config.yaml
norm: "layernorm"
width: 160
adamw_lr_other_params: 0.0012
steps: 5300
Rows from block 3 of a small CTC audio transcriber, named by matrix and row number. Rows with one number belong to one neuron. Each number is 200 + 40 x the weight over its row's rms, rounded and kept within 0 to 999. All counts start at 0.
After each neuron's rows are labels from the 100 clips, of 14976, where the neuron reaches its highest value: "strongest on" is what is common among them; "loudest" is the band of the loudest frequency at the time of the peak. Only what is clearly more common there than usual is listed. The data: short read English sentences (LibriTTS-R). In brackets: how many of the 100, against the usual share in percent.
# fc1: first MLP up (model.blocks.3.ff1.fc1.weight, 480x160), inputs 0-79
# fc2: first MLP down (model.blocks.3.ff1.fc2.weight, 160x480, transposed), outputs 0-79

fc1.98,241,180,163,174,208,169,91,195,173,276,231,225,203,217,203,260,222,166,211,156,200,232,203,186,151,193,232,178,262,188,207,180,163,208,189,280,162,271,154,168,204,143,199,313,180,110,159,120,218,160,164,214,203,222,211,164,202,179,178,205,181,205,245,153,242,181,182,243,232,261,112,257,234,182,200,231,241,213,226,194
fc2.98,213,244,174,264,135,198,153,205,227,191,259,211,310,208,200,203,212,149,174,221,261,185,166,179,150,218,179,215,207,265,122,203,206,213,183,160,231,228,218,223,239,170,145,270,234,236,211,117,204,217,191,156,180,214,218,163,159,166,154,266,237,214,209,181,191,171,202,168,225,166,215,211,260,169,178,169,210,109,162,237
strongest on: the word "but" (26 vs 4.6)
loudest: 250 to 500 Hz (29 vs 12.1)

fc1.139,150,171,170,333,221,155,216,168,191,214,217,234,189,190,227,175,294,198,252,233,167,209,188,172,163,190,286,251,272,177,134,168,213,146,232,253,213,130,201,152,169,222,130,127,165,169,221,120,273,212,194,167,149,174,191,244,191,259,260,229,211,209,172,187,289,208,236,284,167,189,196,121,169,234,158,201,210,229,211,179
fc2.139,202,130,207,226,244,165,162,185,248,199,212,242,164,176,160,143,155,151,200,222,171,279,196,168,157,237,257,206,185,134,189,190,202,201,208,189,175,140,240,194,228,175,209,233,212,210,214,234,92,156,242,277,181,206,115,183,182,226,200,245,218,133,142,190,272,201,125,221,245,279,238,177,189,146,187,190,228,192,212,174
strongest on: the word "to" (36 vs 14.5)
loudest: 4000 to 8000 Hz (40 vs 4.7)

fc1.231,207,149,132,171,188,216,245,177,230,210,166,191,176,284,111,129,254,251,185,185,193,240,180,226,256,99,171,203,220,215,204,176,152,210,223,201,203,191,193,191,187,257,195,213,291,126,205,199,205,231,163,210,227,266,157,222,200,188,158,159,233,150,206,270,196,284,204,187,179,145,190,213,160,245,187,121,201,194,207,140
fc2.231,270,238,168,240,188,231,182,184,242,204,189,219,171,212,213,191,155,229,109,227,266,197,152,243,151,151,175,154,187,201,202,198,204,180,215,175,173,206,201,149,199,172,158,196,232,163,168,163,154,229,164,228,243,267,167,196,173,160,239,231,179,158,143,163,249,226,187,160,224,113,162,233,280,224,170,201,188,222,191,146
strongest on: the word "he" (71 vs 11.3)
loudest: 2000 to 4000 Hz (32 vs 2.2)

fc1.129,223,143,227,116,115,116,231,175,228,144,197,163,173,228,195,217,220,224,173,245,196,165,216,258,192,208,258,210,228,234,223,175,186,252,164,253,217,234,205,168,253,233,255,220,210,176,241,163,251,185,237,120,180,257,111,167,117,188,222,211,169,155,198,197,196,138,167,199,197,193,167,161,283,210,247,213,274,181,119,228
fc2.129,280,185,203,144,198,214,200,172,212,238,87,266,208,226,174,256,218,261,202,209,165,153,180,206,191,181,176,209,186,190,227,238,224,196,221,150,189,241,176,211,207,155,204,234,162,245,176,186,245,196,194,161,248,197,166,226,258,200,208,159,139,100,205,131,240,211,221,189,233,241,174,138,199,262,188,194,216,270,240,137
strongest on: the word "he" (36 vs 11.3)
loudest: 2000 to 4000 Hz (45 vs 2.2)

fc1.258,249,239,247,135,134,206,232,230,231,241,199,188,178,223,203,278,171,244,195,247,231,212,161,198,249,181,150,200,153,201,171,158,131,202,301,196,197,237,135,267,184,287,198,215,153,268,175,216,236,255,218,243,199,173,216,209,219,142,289,163,179,233,276,217,189,166,179,170,201,184,160,119,227,224,239,197,197,195,172,147
fc2.258,182,245,159,165,216,167,195,212,175,216,247,209,173,191,199,162,238,181,141,244,214,260,210,201,138,250,225,231,164,176,228,191,219,148,201,200,237,217,274,243,271,239,228,191,166,188,182,209,218,240,164,227,209,216,170,153,207,200,229,189,203,212,221,190,182,202,113,211,221,232,124,153,131,212,227,148,249,179,213,233
strongest on: the word "i" (42 vs 18.5)
loudest: 500 to 1000 Hz (39 vs 5.8)

fc1.195,123,116,153,250,163,198,225,174,215,208,211,286,200,203,172,250,134,167,163,170,185,205,204,156,212,173,144,201,189,188,268,243,167,188,235,236,185,197,180,235,162,215,164,199,265,247,178,184,182,143,132,194,210,227,275,147,223,201,156,169,219,155,214,124,143,184,208,149,179,214,139,223,268,306,194,146,202,227,195,225
fc2.195,207,156,193,192,178,198,279,183,123,158,199,227,253,231,184,168,162,195,262,155,150,205,250,239,73,194,167,231,192,212,231,242,240,280,269,205,184,258,237,220,205,235,227,283,240,197,169,207,201,161,220,150,234,206,211,218,217,244,175,205,208,212,209,194,141,221,205,171,223,178,169,208,188,259,152,118,184,170,236,193
strongest on: the word "be" (27 vs 4.5)
loudest: 250 to 500 Hz (29 vs 12.1)

fc1.476,185,200,165,182,144,268,108,201,247,184,149,181,190,229,208,196,168,305,119,207,218,277,225,207,215,128,172,231,250,195,269,176,139,166,220,254,186,204,207,294,117,232,175,138,185,180,235,192,194,188,145,190,196,157,188,173,172,184,227,224,134,208,228,184,247,170,193,272,194,148,206,235,173,85,172,252,192,205,169,161
fc2.476,159,176,168,160,247,209,262,181,224,228,140,258,218,165,209,257,186,200,184,225,203,240,235,203,209,157,208,178,159,172,176,80,270,201,235,195,208,244,187,260,208,170,165,204,189,232,179,254,222,244,142,236,159,66,147,236,205,188,102,197,214,169,251,202,99,160,221,152,211,218,158,218,190,126,228,215,197,208,250,210
strongest on: the word "i" (62 vs 18.5)
loudest: 500 to 1000 Hz (35 vs 5.8)

fc1.302,135,235,193,245,251,179,184,212,190,147,173,168,132,180,270,241,211,266,184,302,172,210,197,183,154,172,220,235,216,232,167,168,194,228,199,193,155,297,175,175,141,243,256,241,168,186,257,182,142,205,213,150,203,181,149,201,227,158,190,183,256,225,179,164,227,190,204,225,173,214,304,151,275,178,233,198,145,222,207,243
fc2.302,151,185,219,214,173,180,194,61,193,251,206,196,221,223,269,233,217,183,185,138,138,199,224,189,184,152,224,205,229,214,194,224,182,301,182,216,200,214,204,202,158,217,176,219,202,186,231,178,201,91,135,148,171,171,242,188,210,220,213,155,241,179,242,241,148,161,213,227,226,223,161,104,226,247,193,153,166,210,198,210
strongest on: the word "was" (29 vs 9.6)
loudest: 4000 to 8000 Hz (75 vs 4.7)

fc1.107,209,161,140,186,184,210,241,256,238,217,155,212,209,187,198,215,232,215,212,213,152,216,207,139,175,145,176,191,219,145,222,216,173,184,213,220,281,151,295,121,164,229,203,170,177,209,163,160,214,138,172,224,227,243,237,216,154,239,150,276,140,236,229,212,198,173,226,214,139,209,234,208,231,241,190,183,126,250,195,290
fc2.107,142,220,328,166,256,190,145,158,228,168,227,226,231,209,206,214,191,151,173,160,192,227,188,191,175,206,212,218,234,174,137,162,198,181,227,249,226,225,167,134,212,249,135,199,207,209,189,146,192,204,130,203,153,213,220,264,143,294,238,209,172,224,124,250,190,193,180,243,243,270,200,174,286,276,122,177,201,182,298,150
strongest on: the word "be" (34 vs 4.5)
loudest: 250 to 500 Hz (45 vs 12.1)

fc1.35,173,225,195,244,216,173,142,155,180,196,181,205,251,151,148,203,161,224,114,226,175,171,186,249,156,204,225,232,225,213,183,112,268,215,190,280,154,238,215,159,189,204,217,202,168,265,132,228,247,126,151,186,171,167,219,164,196,265,170,239,248,246,197,221,210,199,246,173,250,153,171,266,280,242,202,227,251,217,119,192
fc2.35,145,161,211,215,273,251,105,152,146,174,128,190,181,222,243,264,191,231,240,186,151,144,243,219,199,254,160,173,191,253,164,151,202,155,254,209,212,234,236,153,187,232,227,236,208,269,209,223,232,230,178,139,129,229,184,256,235,222,162,185,167,261,114,221,230,221,210,205,251,223,247,154,239,250,229,229,133,218,265,314
strongest on: voice: male (76 vs 46)
loudest: 250 to 500 Hz (51 vs 12.1)

fc1.453,223,166,194,162,139,130,230,204,306,164,218,120,187,193,228,119,239,226,171,230,166,282,183,212,263,206,238,167,255,179,240,207,78,243,307,199,202,149,161,226,253,165,157,198,227,236,240,226,163,206,231,201,233,186,260,149,194,151,208,186,137,219,232,202,122,209,207,297,215,200,168,204,206,202,241,157,170,156,272,134
fc2.453,138,160,252,253,146,199,207,200,250,185,180,223,183,207,242,221,127,183,184,186,149,275,236,284,236,244,239,202,157,182,230,165,165,248,220,246,239,177,221,190,211,226,267,214,216,252,167,291,153,152,226,252,242,211,169,195,149,171,151,154,225,178,214,172,243,123,183,178,171,209,252,193,199,134,200,129,200,134,140,206
strongest on: voice: female (85 vs 54)
loudest: 500 to 1000 Hz (66 vs 5.8)

fc1.7,203,163,223,163,206,177,213,115,268,230,171,168,199,202,197,240,265,185,230,181,203,186,134,201,182,118,157,192,116,217,165,226,237,228,193,94,213,219,252,193,207,210,108,199,308,179,165,254,234,194,304,183,159,156,207,266,192,212,254,163,235,150,111,149,243,204,163,211,215,211,230,248,263,193,137,185,214,197,162,187
fc2.7,197,247,188,235,204,218,185,239,162,248,129,179,268,242,171,255,137,168,166,178,183,221,215,253,186,182,189,194,203,258,226,187,190,288,192,235,183,152,173,145,196,227,154,232,203,167,174,173,253,190,197,144,245,277,228,163,130,199,214,197,229,217,200,235,190,170,183,153,166,165,187,233,238,237,157,123,106,208,229,158
strongest on: the word "he" (59 vs 11.3)
loudest: 2000 to 4000 Hz (43 vs 2.2)

fc1.342,142,145,179,101,200,193,223,206,206,230,241,215,204,241,215,221,270,258,219,193,204,202,164,266,106,165,256,214,225,182,231,208,213,178,197,142,244,172,234,251,167,218,185,179,237,170,176,196,201,203,195,220,110,232,219,186,191,217,197,147,147,284,171,159,272,181,256,216,138,177,229,264,252,192,229,174,238,198,244,228
fc2.342,149,177,203,132,236,197,270,163,252,265,226,189,180,196,228,242,192,204,222,207,272,217,167,208,207,216,181,144,184,230,292,157,194,198,127,191,207,190,116,200,209,155,206,225,189,260,228,170,177,285,219,253,204,109,182,155,192,236,195,191,117,191,240,225,252,240,168,160,235,212,198,203,247,176,199,254,222,176,176,198
strongest on: the word "i" (75 vs 18.5)
loudest: 500 to 1000 Hz (44 vs 5.8)

fc1.31,163,125,259,189,206,156,137,236,290,164,209,171,280,196,228,219,189,155,215,265,191,308,221,147,113,178,212,122,266,174,166,194,260,127,227,219,198,177,186,241,266,203,204,157,227,197,181,170,233,171,176,127,180,273,214,213,182,249,173,220,211,202,186,232,206,255,169,231,126,216,180,206,212,112,193,254,120,151,260,217
fc2.31,184,183,248,226,250,220,196,279,199,237,199,143,191,228,219,223,155,145,213,203,165,228,112,272,214,237,182,291,211,210,183,286,225,190,297,245,247,178,221,174,238,211,162,241,181,233,173,167,152,210,228,207,175,201,211,237,193,204,193,174,186,158,112,205,211,206,182,131,131,189,198,254,159,162,173,259,181,157,253,204
strongest on: the word "to" (37 vs 14.5)
loudest: 4000 to 8000 Hz (34 vs 4.7)

fc1.348,258,178,219,168,257,241,251,242,139,166,248,166,160,149,185,175,161,197,217,134,168,160,173,218,259,196,182,251,247,169,261,108,160,179,159,217,156,204,220,180,249,236,188,265,194,285,205,162,256,212,159,256,230,149,226,188,194,205,184,192,182,203,245,204,173,166,177,223,208,227,185,142,183,179,202,190,273,194,178,195
fc2.348,131,157,202,186,111,176,220,154,156,136,218,160,155,182,273,123,222,318,200,211,204,188,202,202,213,216,164,180,182,160,233,151,216,208,179,201,194,233,211,220,258,219,192,239,231,203,159,176,120,138,166,210,204,215,201,275,185,234,175,192,241,210,222,215,182,239,161,219,155,220,144,139,193,165,212,212,257,154,179,183
strongest on: voice: female (85 vs 54); the word "i" (56 vs 18.5)
loudest: 1000 to 2000 Hz (87 vs 1.8)

fc1.196,157,186,176,195,174,249,222,186,190,272,210,179,219,222,270,161,204,246,204,175,187,206,236,263,299,245,222,197,254,198,269,195,187,226,191,225,166,306,182,185,115,240,215,177,190,144,195,184,157,176,184,218,139,158,185,183,146,183,168,245,176,212,193,237,143,98,210,204,234,187,197,173,283,206,255,165,215,246,200,140
fc2.196,188,221,142,198,210,298,161,156,125,276,222,213,198,161,209,167,175,245,255,167,118,246,192,208,248,300,183,160,154,213,172,215,216,215,131,227,259,191,162,218,206,170,181,191,137,151,174,207,254,160,215,205,119,111,203,165,202,172,215,196,186,146,285,228,183,173,246,197,201,214,216,171,146,203,222,224,255,234,213,197
strongest on: the word "i" (47 vs 18.5)
loudest: 1000 to 2000 Hz (28 vs 1.8)

fc1.81,214,228,112,174,194,263,221,193,166,236,131,209,102,196,262,241,135,242,176,156,205,195,216,169,172,208,225,263,149,176,133,178,280,214,186,189,145,205,205,233,183,171,209,226,169,124,189,261,223,238,214,137,124,172,177,221,142,262,202,233,188,223,119,264,233,173,206,164,261,270,219,246,208,144,177,244,186,168,176,190
fc2.81,210,212,180,245,256,202,174,188,166,177,179,187,225,221,232,216,189,217,211,219,187,217,177,130,185,237,236,247,188,199,180,255,158,193,133,220,176,235,120,127,143,111,253,267,170,193,208,297,224,240,249,162,197,245,217,207,207,245,175,228,160,185,194,227,239,175,254,170,177,190,325,187,224,188,195,249,225,243,180,103
strongest on: voice: male (73 vs 46)
loudest: 2000 to 4000 Hz (57 vs 2.2); 4000 to 8000 Hz (26 vs 4.7)

fc1.47,199,206,182,268,184,203,147,241,233,173,224,228,249,264,224,256,217,211,149,232,132,174,123,230,122,228,213,210,203,218,228,214,240,211,121,197,231,134,202,227,261,219,213,195,222,173,170,219,223,185,143,234,150,201,201,172,223,121,260,188,249,160,227,253,233,131,197,181,221,190,262,178,169,238,160,112,238,127,167,208
fc2.47,310,196,175,219,180,163,184,196,214,240,222,173,248,196,225,239,176,236,267,130,216,194,115,201,247,247,220,245,220,170,234,166,152,165,212,121,181,228,154,176,171,232,212,151,166,293,149,253,259,294,255,212,174,173,147,180,264,222,173,174,237,199,150,128,181,196,213,205,235,200,243,197,210,242,179,218,142,206,224,158
strongest on: the word "was" (31 vs 9.6)
loudest: 250 to 500 Hz (38 vs 12.1)

fc1.450,136,215,235,194,208,287,171,130,188,201,206,204,142,205,196,249,196,233,188,229,206,181,205,191,142,260,226,236,264,225,153,193,219,198,226,252,209,117,214,210,216,193,243,238,198,101,224,230,175,235,209,161,156,167,180,195,254,181,209,215,127,196,238,208,269,185,206,184,216,229,290,236,168,173,196,258,210,231,227,201
fc2.450,160,211,197,253,183,238,163,173,185,144,228,198,240,224,140,189,176,152,139,230,189,179,207,238,180,264,159,212,222,206,140,184,217,206,189,210,183,282,217,159,145,219,258,160,228,266,178,176,236,199,188,217,161,190,243,261,188,190,234,136,168,183,228,177,244,220,246,245,253,218,201,199,205,250,193,243,186,168,155,226
strongest on: the word "we" (50 vs 3.4)
loudest: 250 to 500 Hz (58 vs 12.1)

fc1.403,174,173,262,216,198,223,216,278,215,222,245,276,132,198,216,259,202,208,211,166,253,183,187,163,191,146,214,242,181,205,171,199,145,205,229,249,195,220,236,207,252,183,160,304,191,141,237,203,205,211,95,153,150,212,272,197,253,104,191,144,171,187,283,150,178,205,143,190,203,284,176,282,215,194,162,231,219,211,169,179
fc2.403,168,235,186,252,145,211,223,207,182,204,215,152,215,282,224,226,151,175,166,165,181,198,201,171,152,282,214,166,238,280,159,160,182,259,198,222,202,218,237,224,314,149,124,237,258,175,242,191,179,208,180,195,152,199,215,144,198,195,154,211,244,211,216,195,178,135,196,213,253,188,237,205,285,206,164,206,169,143,135,211
strongest on: the word "but" (45 vs 4.6)
loudest: 250 to 500 Hz (38 vs 12.1)

fc1.1,151,264,126,198,253,173,249,198,129,136,213,168,150,147,214,135,216,184,212,171,271,257,189,247,166,193,185,146,208,267,160,219,184,178,217,183,215,234,193,304,172,221,175,196,127,224,157,163,259,237,205,142,219,220,256,202,177,251,199,192,237,231,175,214,216,168,218,180,238,231,171,273,246,219,264,202,178,230,169,291
fc2.1,214,192,172,135,250,139,261,138,209,171,208,209,171,214,201,222,257,195,152,236,172,214,233,260,195,250,214,181,92,193,157,162,182,107,239,185,245,198,168,226,204,211,158,164,199,138,161,184,290,270,198,220,221,220,278,216,169,238,166,234,209,215,212,190,199,201,264,210,245,188,275,203,260,270,273,204,190,158,254,257
strongest on: voice: female (86 vs 54)
loudest: 250 to 500 Hz (56 vs 12.1)

fc1.357,144,182,120,191,162,202,248,206,182,248,192,216,251,206,189,164,220,242,181,191,218,209,109,192,160,257,178,182,178,257,214,191,156,237,293,291,201,208,221,269,294,213,215,208,214,202,173,283,166,124,210,159,108,108,138,202,203,161,201,229,201,202,240,188,247,104,205,186,222,176,189,192,202,255,195,245,231,176,217,243
fc2.357,156,214,201,132,278,168,199,195,109,182,246,187,217,237,174,194,160,221,237,156,154,179,237,242,171,246,198,195,180,253,264,206,201,222,240,248,179,184,259,279,229,180,159,225,241,180,164,216,250,160,199,237,183,242,249,192,152,162,151,173,185,183,220,217,218,169,247,223,222,172,240,227,214,230,159,221,162,174,256,281
strongest on: voice: male (71 vs 46)
loudest: 250 to 500 Hz (53 vs 12.1)

fc1.173,210,224,195,170,200,188,187,211,212,174,266,195,221,263,273,148,164,202,225,212,216,181,260,240,58,209,256,212,220,227,231,286,141,161,139,138,167,260,223,244,176,206,191,169,156,215,214,195,220,246,179,180,305,188,258,225,234,212,130,120,187,171,170,209,205,162,169,162,182,197,236,218,293,225,246,202,353,228,215,190
fc2.173,244,185,168,174,320,188,231,247,196,183,166,186,185,234,132,234,170,181,210,250,183,131,202,200,208,164,192,186,180,255,203,311,195,233,171,163,207,215,152,237,146,185,149,177,154,187,140,200,248,155,296,206,203,250,288,136,228,177,225,183,225,225,220,231,209,180,192,241,200,230,232,185,184,224,182,257,246,206,175,210
strongest on: the word "that" (34 vs 7.3); the word "not" (26 vs 6.2)
loudest: 250 to 500 Hz (41 vs 12.1)

fc1.99,135,159,238,216,179,178,171,197,196,214,315,275,139,183,179,238,216,178,205,266,188,199,196,198,147,287,270,204,315,213,223,238,213,240,136,271,170,238,140,218,226,151,246,233,146,138,199,105,220,174,204,175,198,194,187,140,186,64,184,222,212,247,179,181,183,205,218,241,255,201,149,221,205,228,181,225,186,195,227,247
fc2.99,182,212,189,247,185,189,252,173,159,198,209,157,230,232,194,187,146,190,125,182,181,197,204,195,155,240,188,116,286,266,208,215,141,200,249,126,203,218,199,238,237,196,127,221,229,201,236,188,268,197,260,215,198,222,229,189,225,170,236,191,208,136,196,191,227,201,220,188,232,170,221,226,267,265,171,208,121,188,145,167
strongest on: the word "we" (57 vs 3.4)
loudest: 250 to 500 Hz (41 vs 12.1)

fc1.180,262,174,162,116,170,222,204,110,179,156,135,235,159,245,150,230,200,180,194,205,209,206,209,229,294,181,182,243,200,220,257,186,180,203,228,161,166,221,263,202,231,214,193,244,327,189,189,188,236,183,177,161,276,189,156,229,138,153,264,170,212,152,169,213,213,223,176,156,189,163,135,155,231,233,203,195,190,224,213,200
fc2.180,207,196,221,223,232,171,178,168,165,253,157,298,203,171,202,161,160,198,159,215,207,208,227,272,223,205,199,201,258,239,214,176,209,145,202,190,253,212,207,153,266,253,184,190,226,153,169,136,178,242,158,176,220,188,213,158,158,242,260,155,142,104,201,224,254,217,182,203,219,186,186,199,267,234,175,142,165,197,224,168
strongest on: the word "he" (68 vs 11.3)
loudest: 2000 to 4000 Hz (37 vs 2.2)

fc1.321,162,182,210,162,171,224,172,156,133,239,250,210,213,175,184,181,172,152,183,118,158,197,165,181,198,154,174,178,235,323,139,214,168,219,199,214,192,227,153,209,168,275,294,217,241,165,168,207,218,243,230,197,241,211,224,157,236,212,236,162,205,249,269,252,230,222,167,261,237,209,223,285,154,222,223,180,210,237,190,150
fc2.321,162,185,186,152,119,223,155,174,217,231,202,207,213,117,207,188,200,200,215,145,183,195,151,164,250,153,224,178,199,223,178,223,199,173,185,152,179,145,156,125,199,239,297,235,201,145,183,232,198,147,209,143,224,227,189,214,244,252,166,193,261,171,192,194,193,183,189,291,249,219,205,222,189,245,224,170,180,160,238,140
strongest on: the word "he" (39 vs 11.3); the word "she" (29 vs 5.5)
loudest: 2000 to 4000 Hz (34 vs 2.2)

fc1.416,224,277,218,193,200,210,133,180,178,101,215,236,255,216,261,167,215,168,168,232,125,231,158,173,167,232,204,132,175,214,229,214,197,217,243,236,203,199,162,205,211,117,244,250,292,205,201,144,209,166,255,259,193,261,223,227,267,262,214,198,212,219,240,249,284,178,154,201,226,188,233,197,160,197,215,185,201,184,180,258
fc2.416,186,216,212,231,192,202,162,284,215,231,236,283,191,234,254,243,155,173,181,205,136,171,165,185,213,195,188,166,232,183,152,158,201,166,215,287,153,192,223,228,168,177,172,213,232,239,181,222,178,209,175,234,206,236,189,214,218,242,174,161,188,217,241,252,217,219,243,166,219,245,186,231,251,185,269,258,227,202,271,236
strongest on: voice: male (80 vs 46)
loudest: 250 to 500 Hz (48 vs 12.1)

fc1.343,246,208,180,162,214,161,181,150,176,196,184,209,178,223,199,194,280,207,196,232,204,184,272,217,253,166,211,140,157,208,244,161,128,209,150,130,83,262,222,177,204,180,252,234,257,168,153,156,245,201,195,181,130,165,175,223,202,196,169,243,214,205,204,193,189,203,186,240,223,119,191,206,181,298,162,212,183,214,88,194
fc2.343,196,229,178,249,263,196,170,210,173,237,209,237,169,172,226,205,153,208,174,215,293,212,167,252,216,200,160,196,186,209,218,151,189,133,231,109,181,256,189,137,256,146,220,260,257,211,189,140,209,234,187,156,181,205,173,127,224,290,212,164,167,163,122,233,171,133,201,214,235,211,146,147,218,280,236,209,240,202,224,169
strongest on: the word "he" (67 vs 11.3)
loudest: 2000 to 4000 Hz (58 vs 2.2)

fc1.120,144,195,152,188,148,192,200,174,183,193,214,221,219,236,194,222,103,193,130,193,166,118,231,199,144,198,139,220,279,160,183,180,175,164,216,221,175,154,227,247,146,245,185,251,234,267,194,224,190,168,280,197,244,165,236,228,172,239,193,225,188,182,255,268,225,164,222,175,215,248,196,208,244,224,126,221,211,194,228,192
fc2.120,157,249,175,193,219,174,170,171,151,174,157,276,180,194,170,176,188,159,217,202,104,158,230,200,210,196,162,230,227,219,149,177,163,233,194,216,157,200,173,221,221,241,207,187,210,236,258,151,225,248,153,177,170,271,217,217,186,214,234,179,204,232,209,234,221,146,261,177,262,207,209,223,228,243,235,141,186,167,231,166
strongest on: the word "you" (46 vs 15)
loudest: 250 to 500 Hz (39 vs 12.1)

fc1.402,235,158,204,200,110,168,161,188,260,200,215,153,255,144,259,161,260,110,235,189,179,263,152,188,227,210,219,190,150,210,222,219,233,243,214,212,195,263,125,179,208,224,208,254,242,193,171,180,147,205,205,189,235,119,159,227,226,175,254,184,77,165,160,139,232,207,237,214,175,208,222,192,212,168,193,166,210,174,161,189
fc2.402,168,167,209,167,206,197,195,267,197,198,242,229,223,244,240,221,208,193,221,202,211,129,230,245,266,201,184,211,157,217,198,211,205,203,176,221,174,209,207,146,218,287,242,132,150,238,160,146,192,155,168,202,226,185,143,178,190,243,135,196,187,211,191,166,270,196,204,220,207,195,231,197,247,189,201,163,267,249,204,195
strongest on: the word "he" (42 vs 11.3)
loudest: 2000 to 4000 Hz (25 vs 2.2)

fc1.289,258,241,177,169,200,209,220,229,199,205,209,142,266,298,190,115,204,197,237,240,201,212,169,232,164,243,235,161,187,217,132,210,173,147,114,203,204,219,147,224,107,213,162,183,206,231,253,235,203,211,153,219,301,189,274,252,148,228,189,182,223,73,202,178,178,174,246,199,174,153,164,268,245,234,225,143,205,182,241,181
fc2.289,224,194,181,225,159,115,173,225,206,274,153,167,223,241,242,281,170,213,201,223,269,180,205,197,266,161,221,218,190,196,155,218,199,169,170,167,224,207,130,288,124,252,144,187,176,143,158,156,188,77,225,256,192,213,255,182,277,203,222,198,232,182,188,206,162,244,146,231,225,177,210,221,190,255,165,239,232,168,210,224
strongest on: the word "that" (26 vs 7.3)
loudest: 250 to 500 Hz (48 vs 12.1)

fc1.84,177,219,163,186,230,150,220,228,213,239,169,170,196,142,202,187,174,197,254,172,184,222,302,219,210,209,215,201,227,278,147,234,140,139,216,174,270,218,193,165,204,211,202,176,245,199,227,203,183,163,223,160,244,110,132,200,194,192,261,249,159,227,186,94,280,169,184,253,240,114,227,158,228,124,151,186,161,167,216,196
fc2.84,150,211,227,279,223,184,230,233,196,166,214,206,177,217,185,281,231,154,192,206,249,164,229,238,230,222,109,188,177,229,244,228,262,217,249,199,168,220,211,220,148,120,155,90,202,221,221,210,219,179,159,250,228,228,153,174,130,206,166,168,232,256,153,203,198,178,175,281,228,182,189,215,198,165,226,192,157,177,155,254
strongest on: voice: female (81 vs 54)
loudest: 250 to 500 Hz (46 vs 12.1); 500 to 1000 Hz (29 vs 5.8)

fc1.264,187,127,181,187,204,233,212,166,270,174,185,201,218,242,205,285,256,213,136,233,168,136,221,191,184,137,165,168,321,247,133,213,217,100,176,158,168,206,208,239,197,156,211,199,215,97,185,273,210,212,162,236,162,212,128,226,188,210,130,209,162,150,152,231,225,206,264,179,274,203,198,230,245,221,177,131,206,193,226,219
fc2.264,243,273,142,217,175,208,184,162,226,233,196,184,150,194,195,254,169,244,140,187,147,110,200,219,219,139,167,95,197,176,144,162,188,182,185,155,200,182,209,146,212,256,210,175,238,238,214,219,281,192,180,215,166,170,162,182,236,194,284,222,229,237,206,220,207,237,144,179,231,144,240,203,206,181,186,209,210,232,255,167
strongest on: the word "we" (32 vs 3.4)
loudest: 250 to 500 Hz (50 vs 12.1)

fc1.86,118,143,207,117,182,240,245,233,211,141,194,168,219,211,196,205,139,275,191,160,253,186,178,230,206,295,189,211,226,138,187,182,207,184,137,198,244,223,218,205,181,226,197,197,137,171,227,196,240,188,177,206,236,238,199,190,162,88,202,233,148,234,241,226,145,226,162,239,184,120,208,235,203,252,205,159,171,119,225,215
fc2.86,208,199,223,227,195,199,197,205,166,203,259,279,210,180,160,151,174,225,122,212,186,204,220,171,214,166,171,211,256,183,175,208,209,228,150,182,293,167,173,197,241,177,236,269,190,156,266,245,153,163,179,222,229,147,165,215,224,256,219,233,266,199,200,153,150,213,222,197,238,167,205,193,236,275,150,263,244,175,190,193
strongest on: the word "was" (53 vs 9.6)
loudest: 250 to 500 Hz (41 vs 12.1)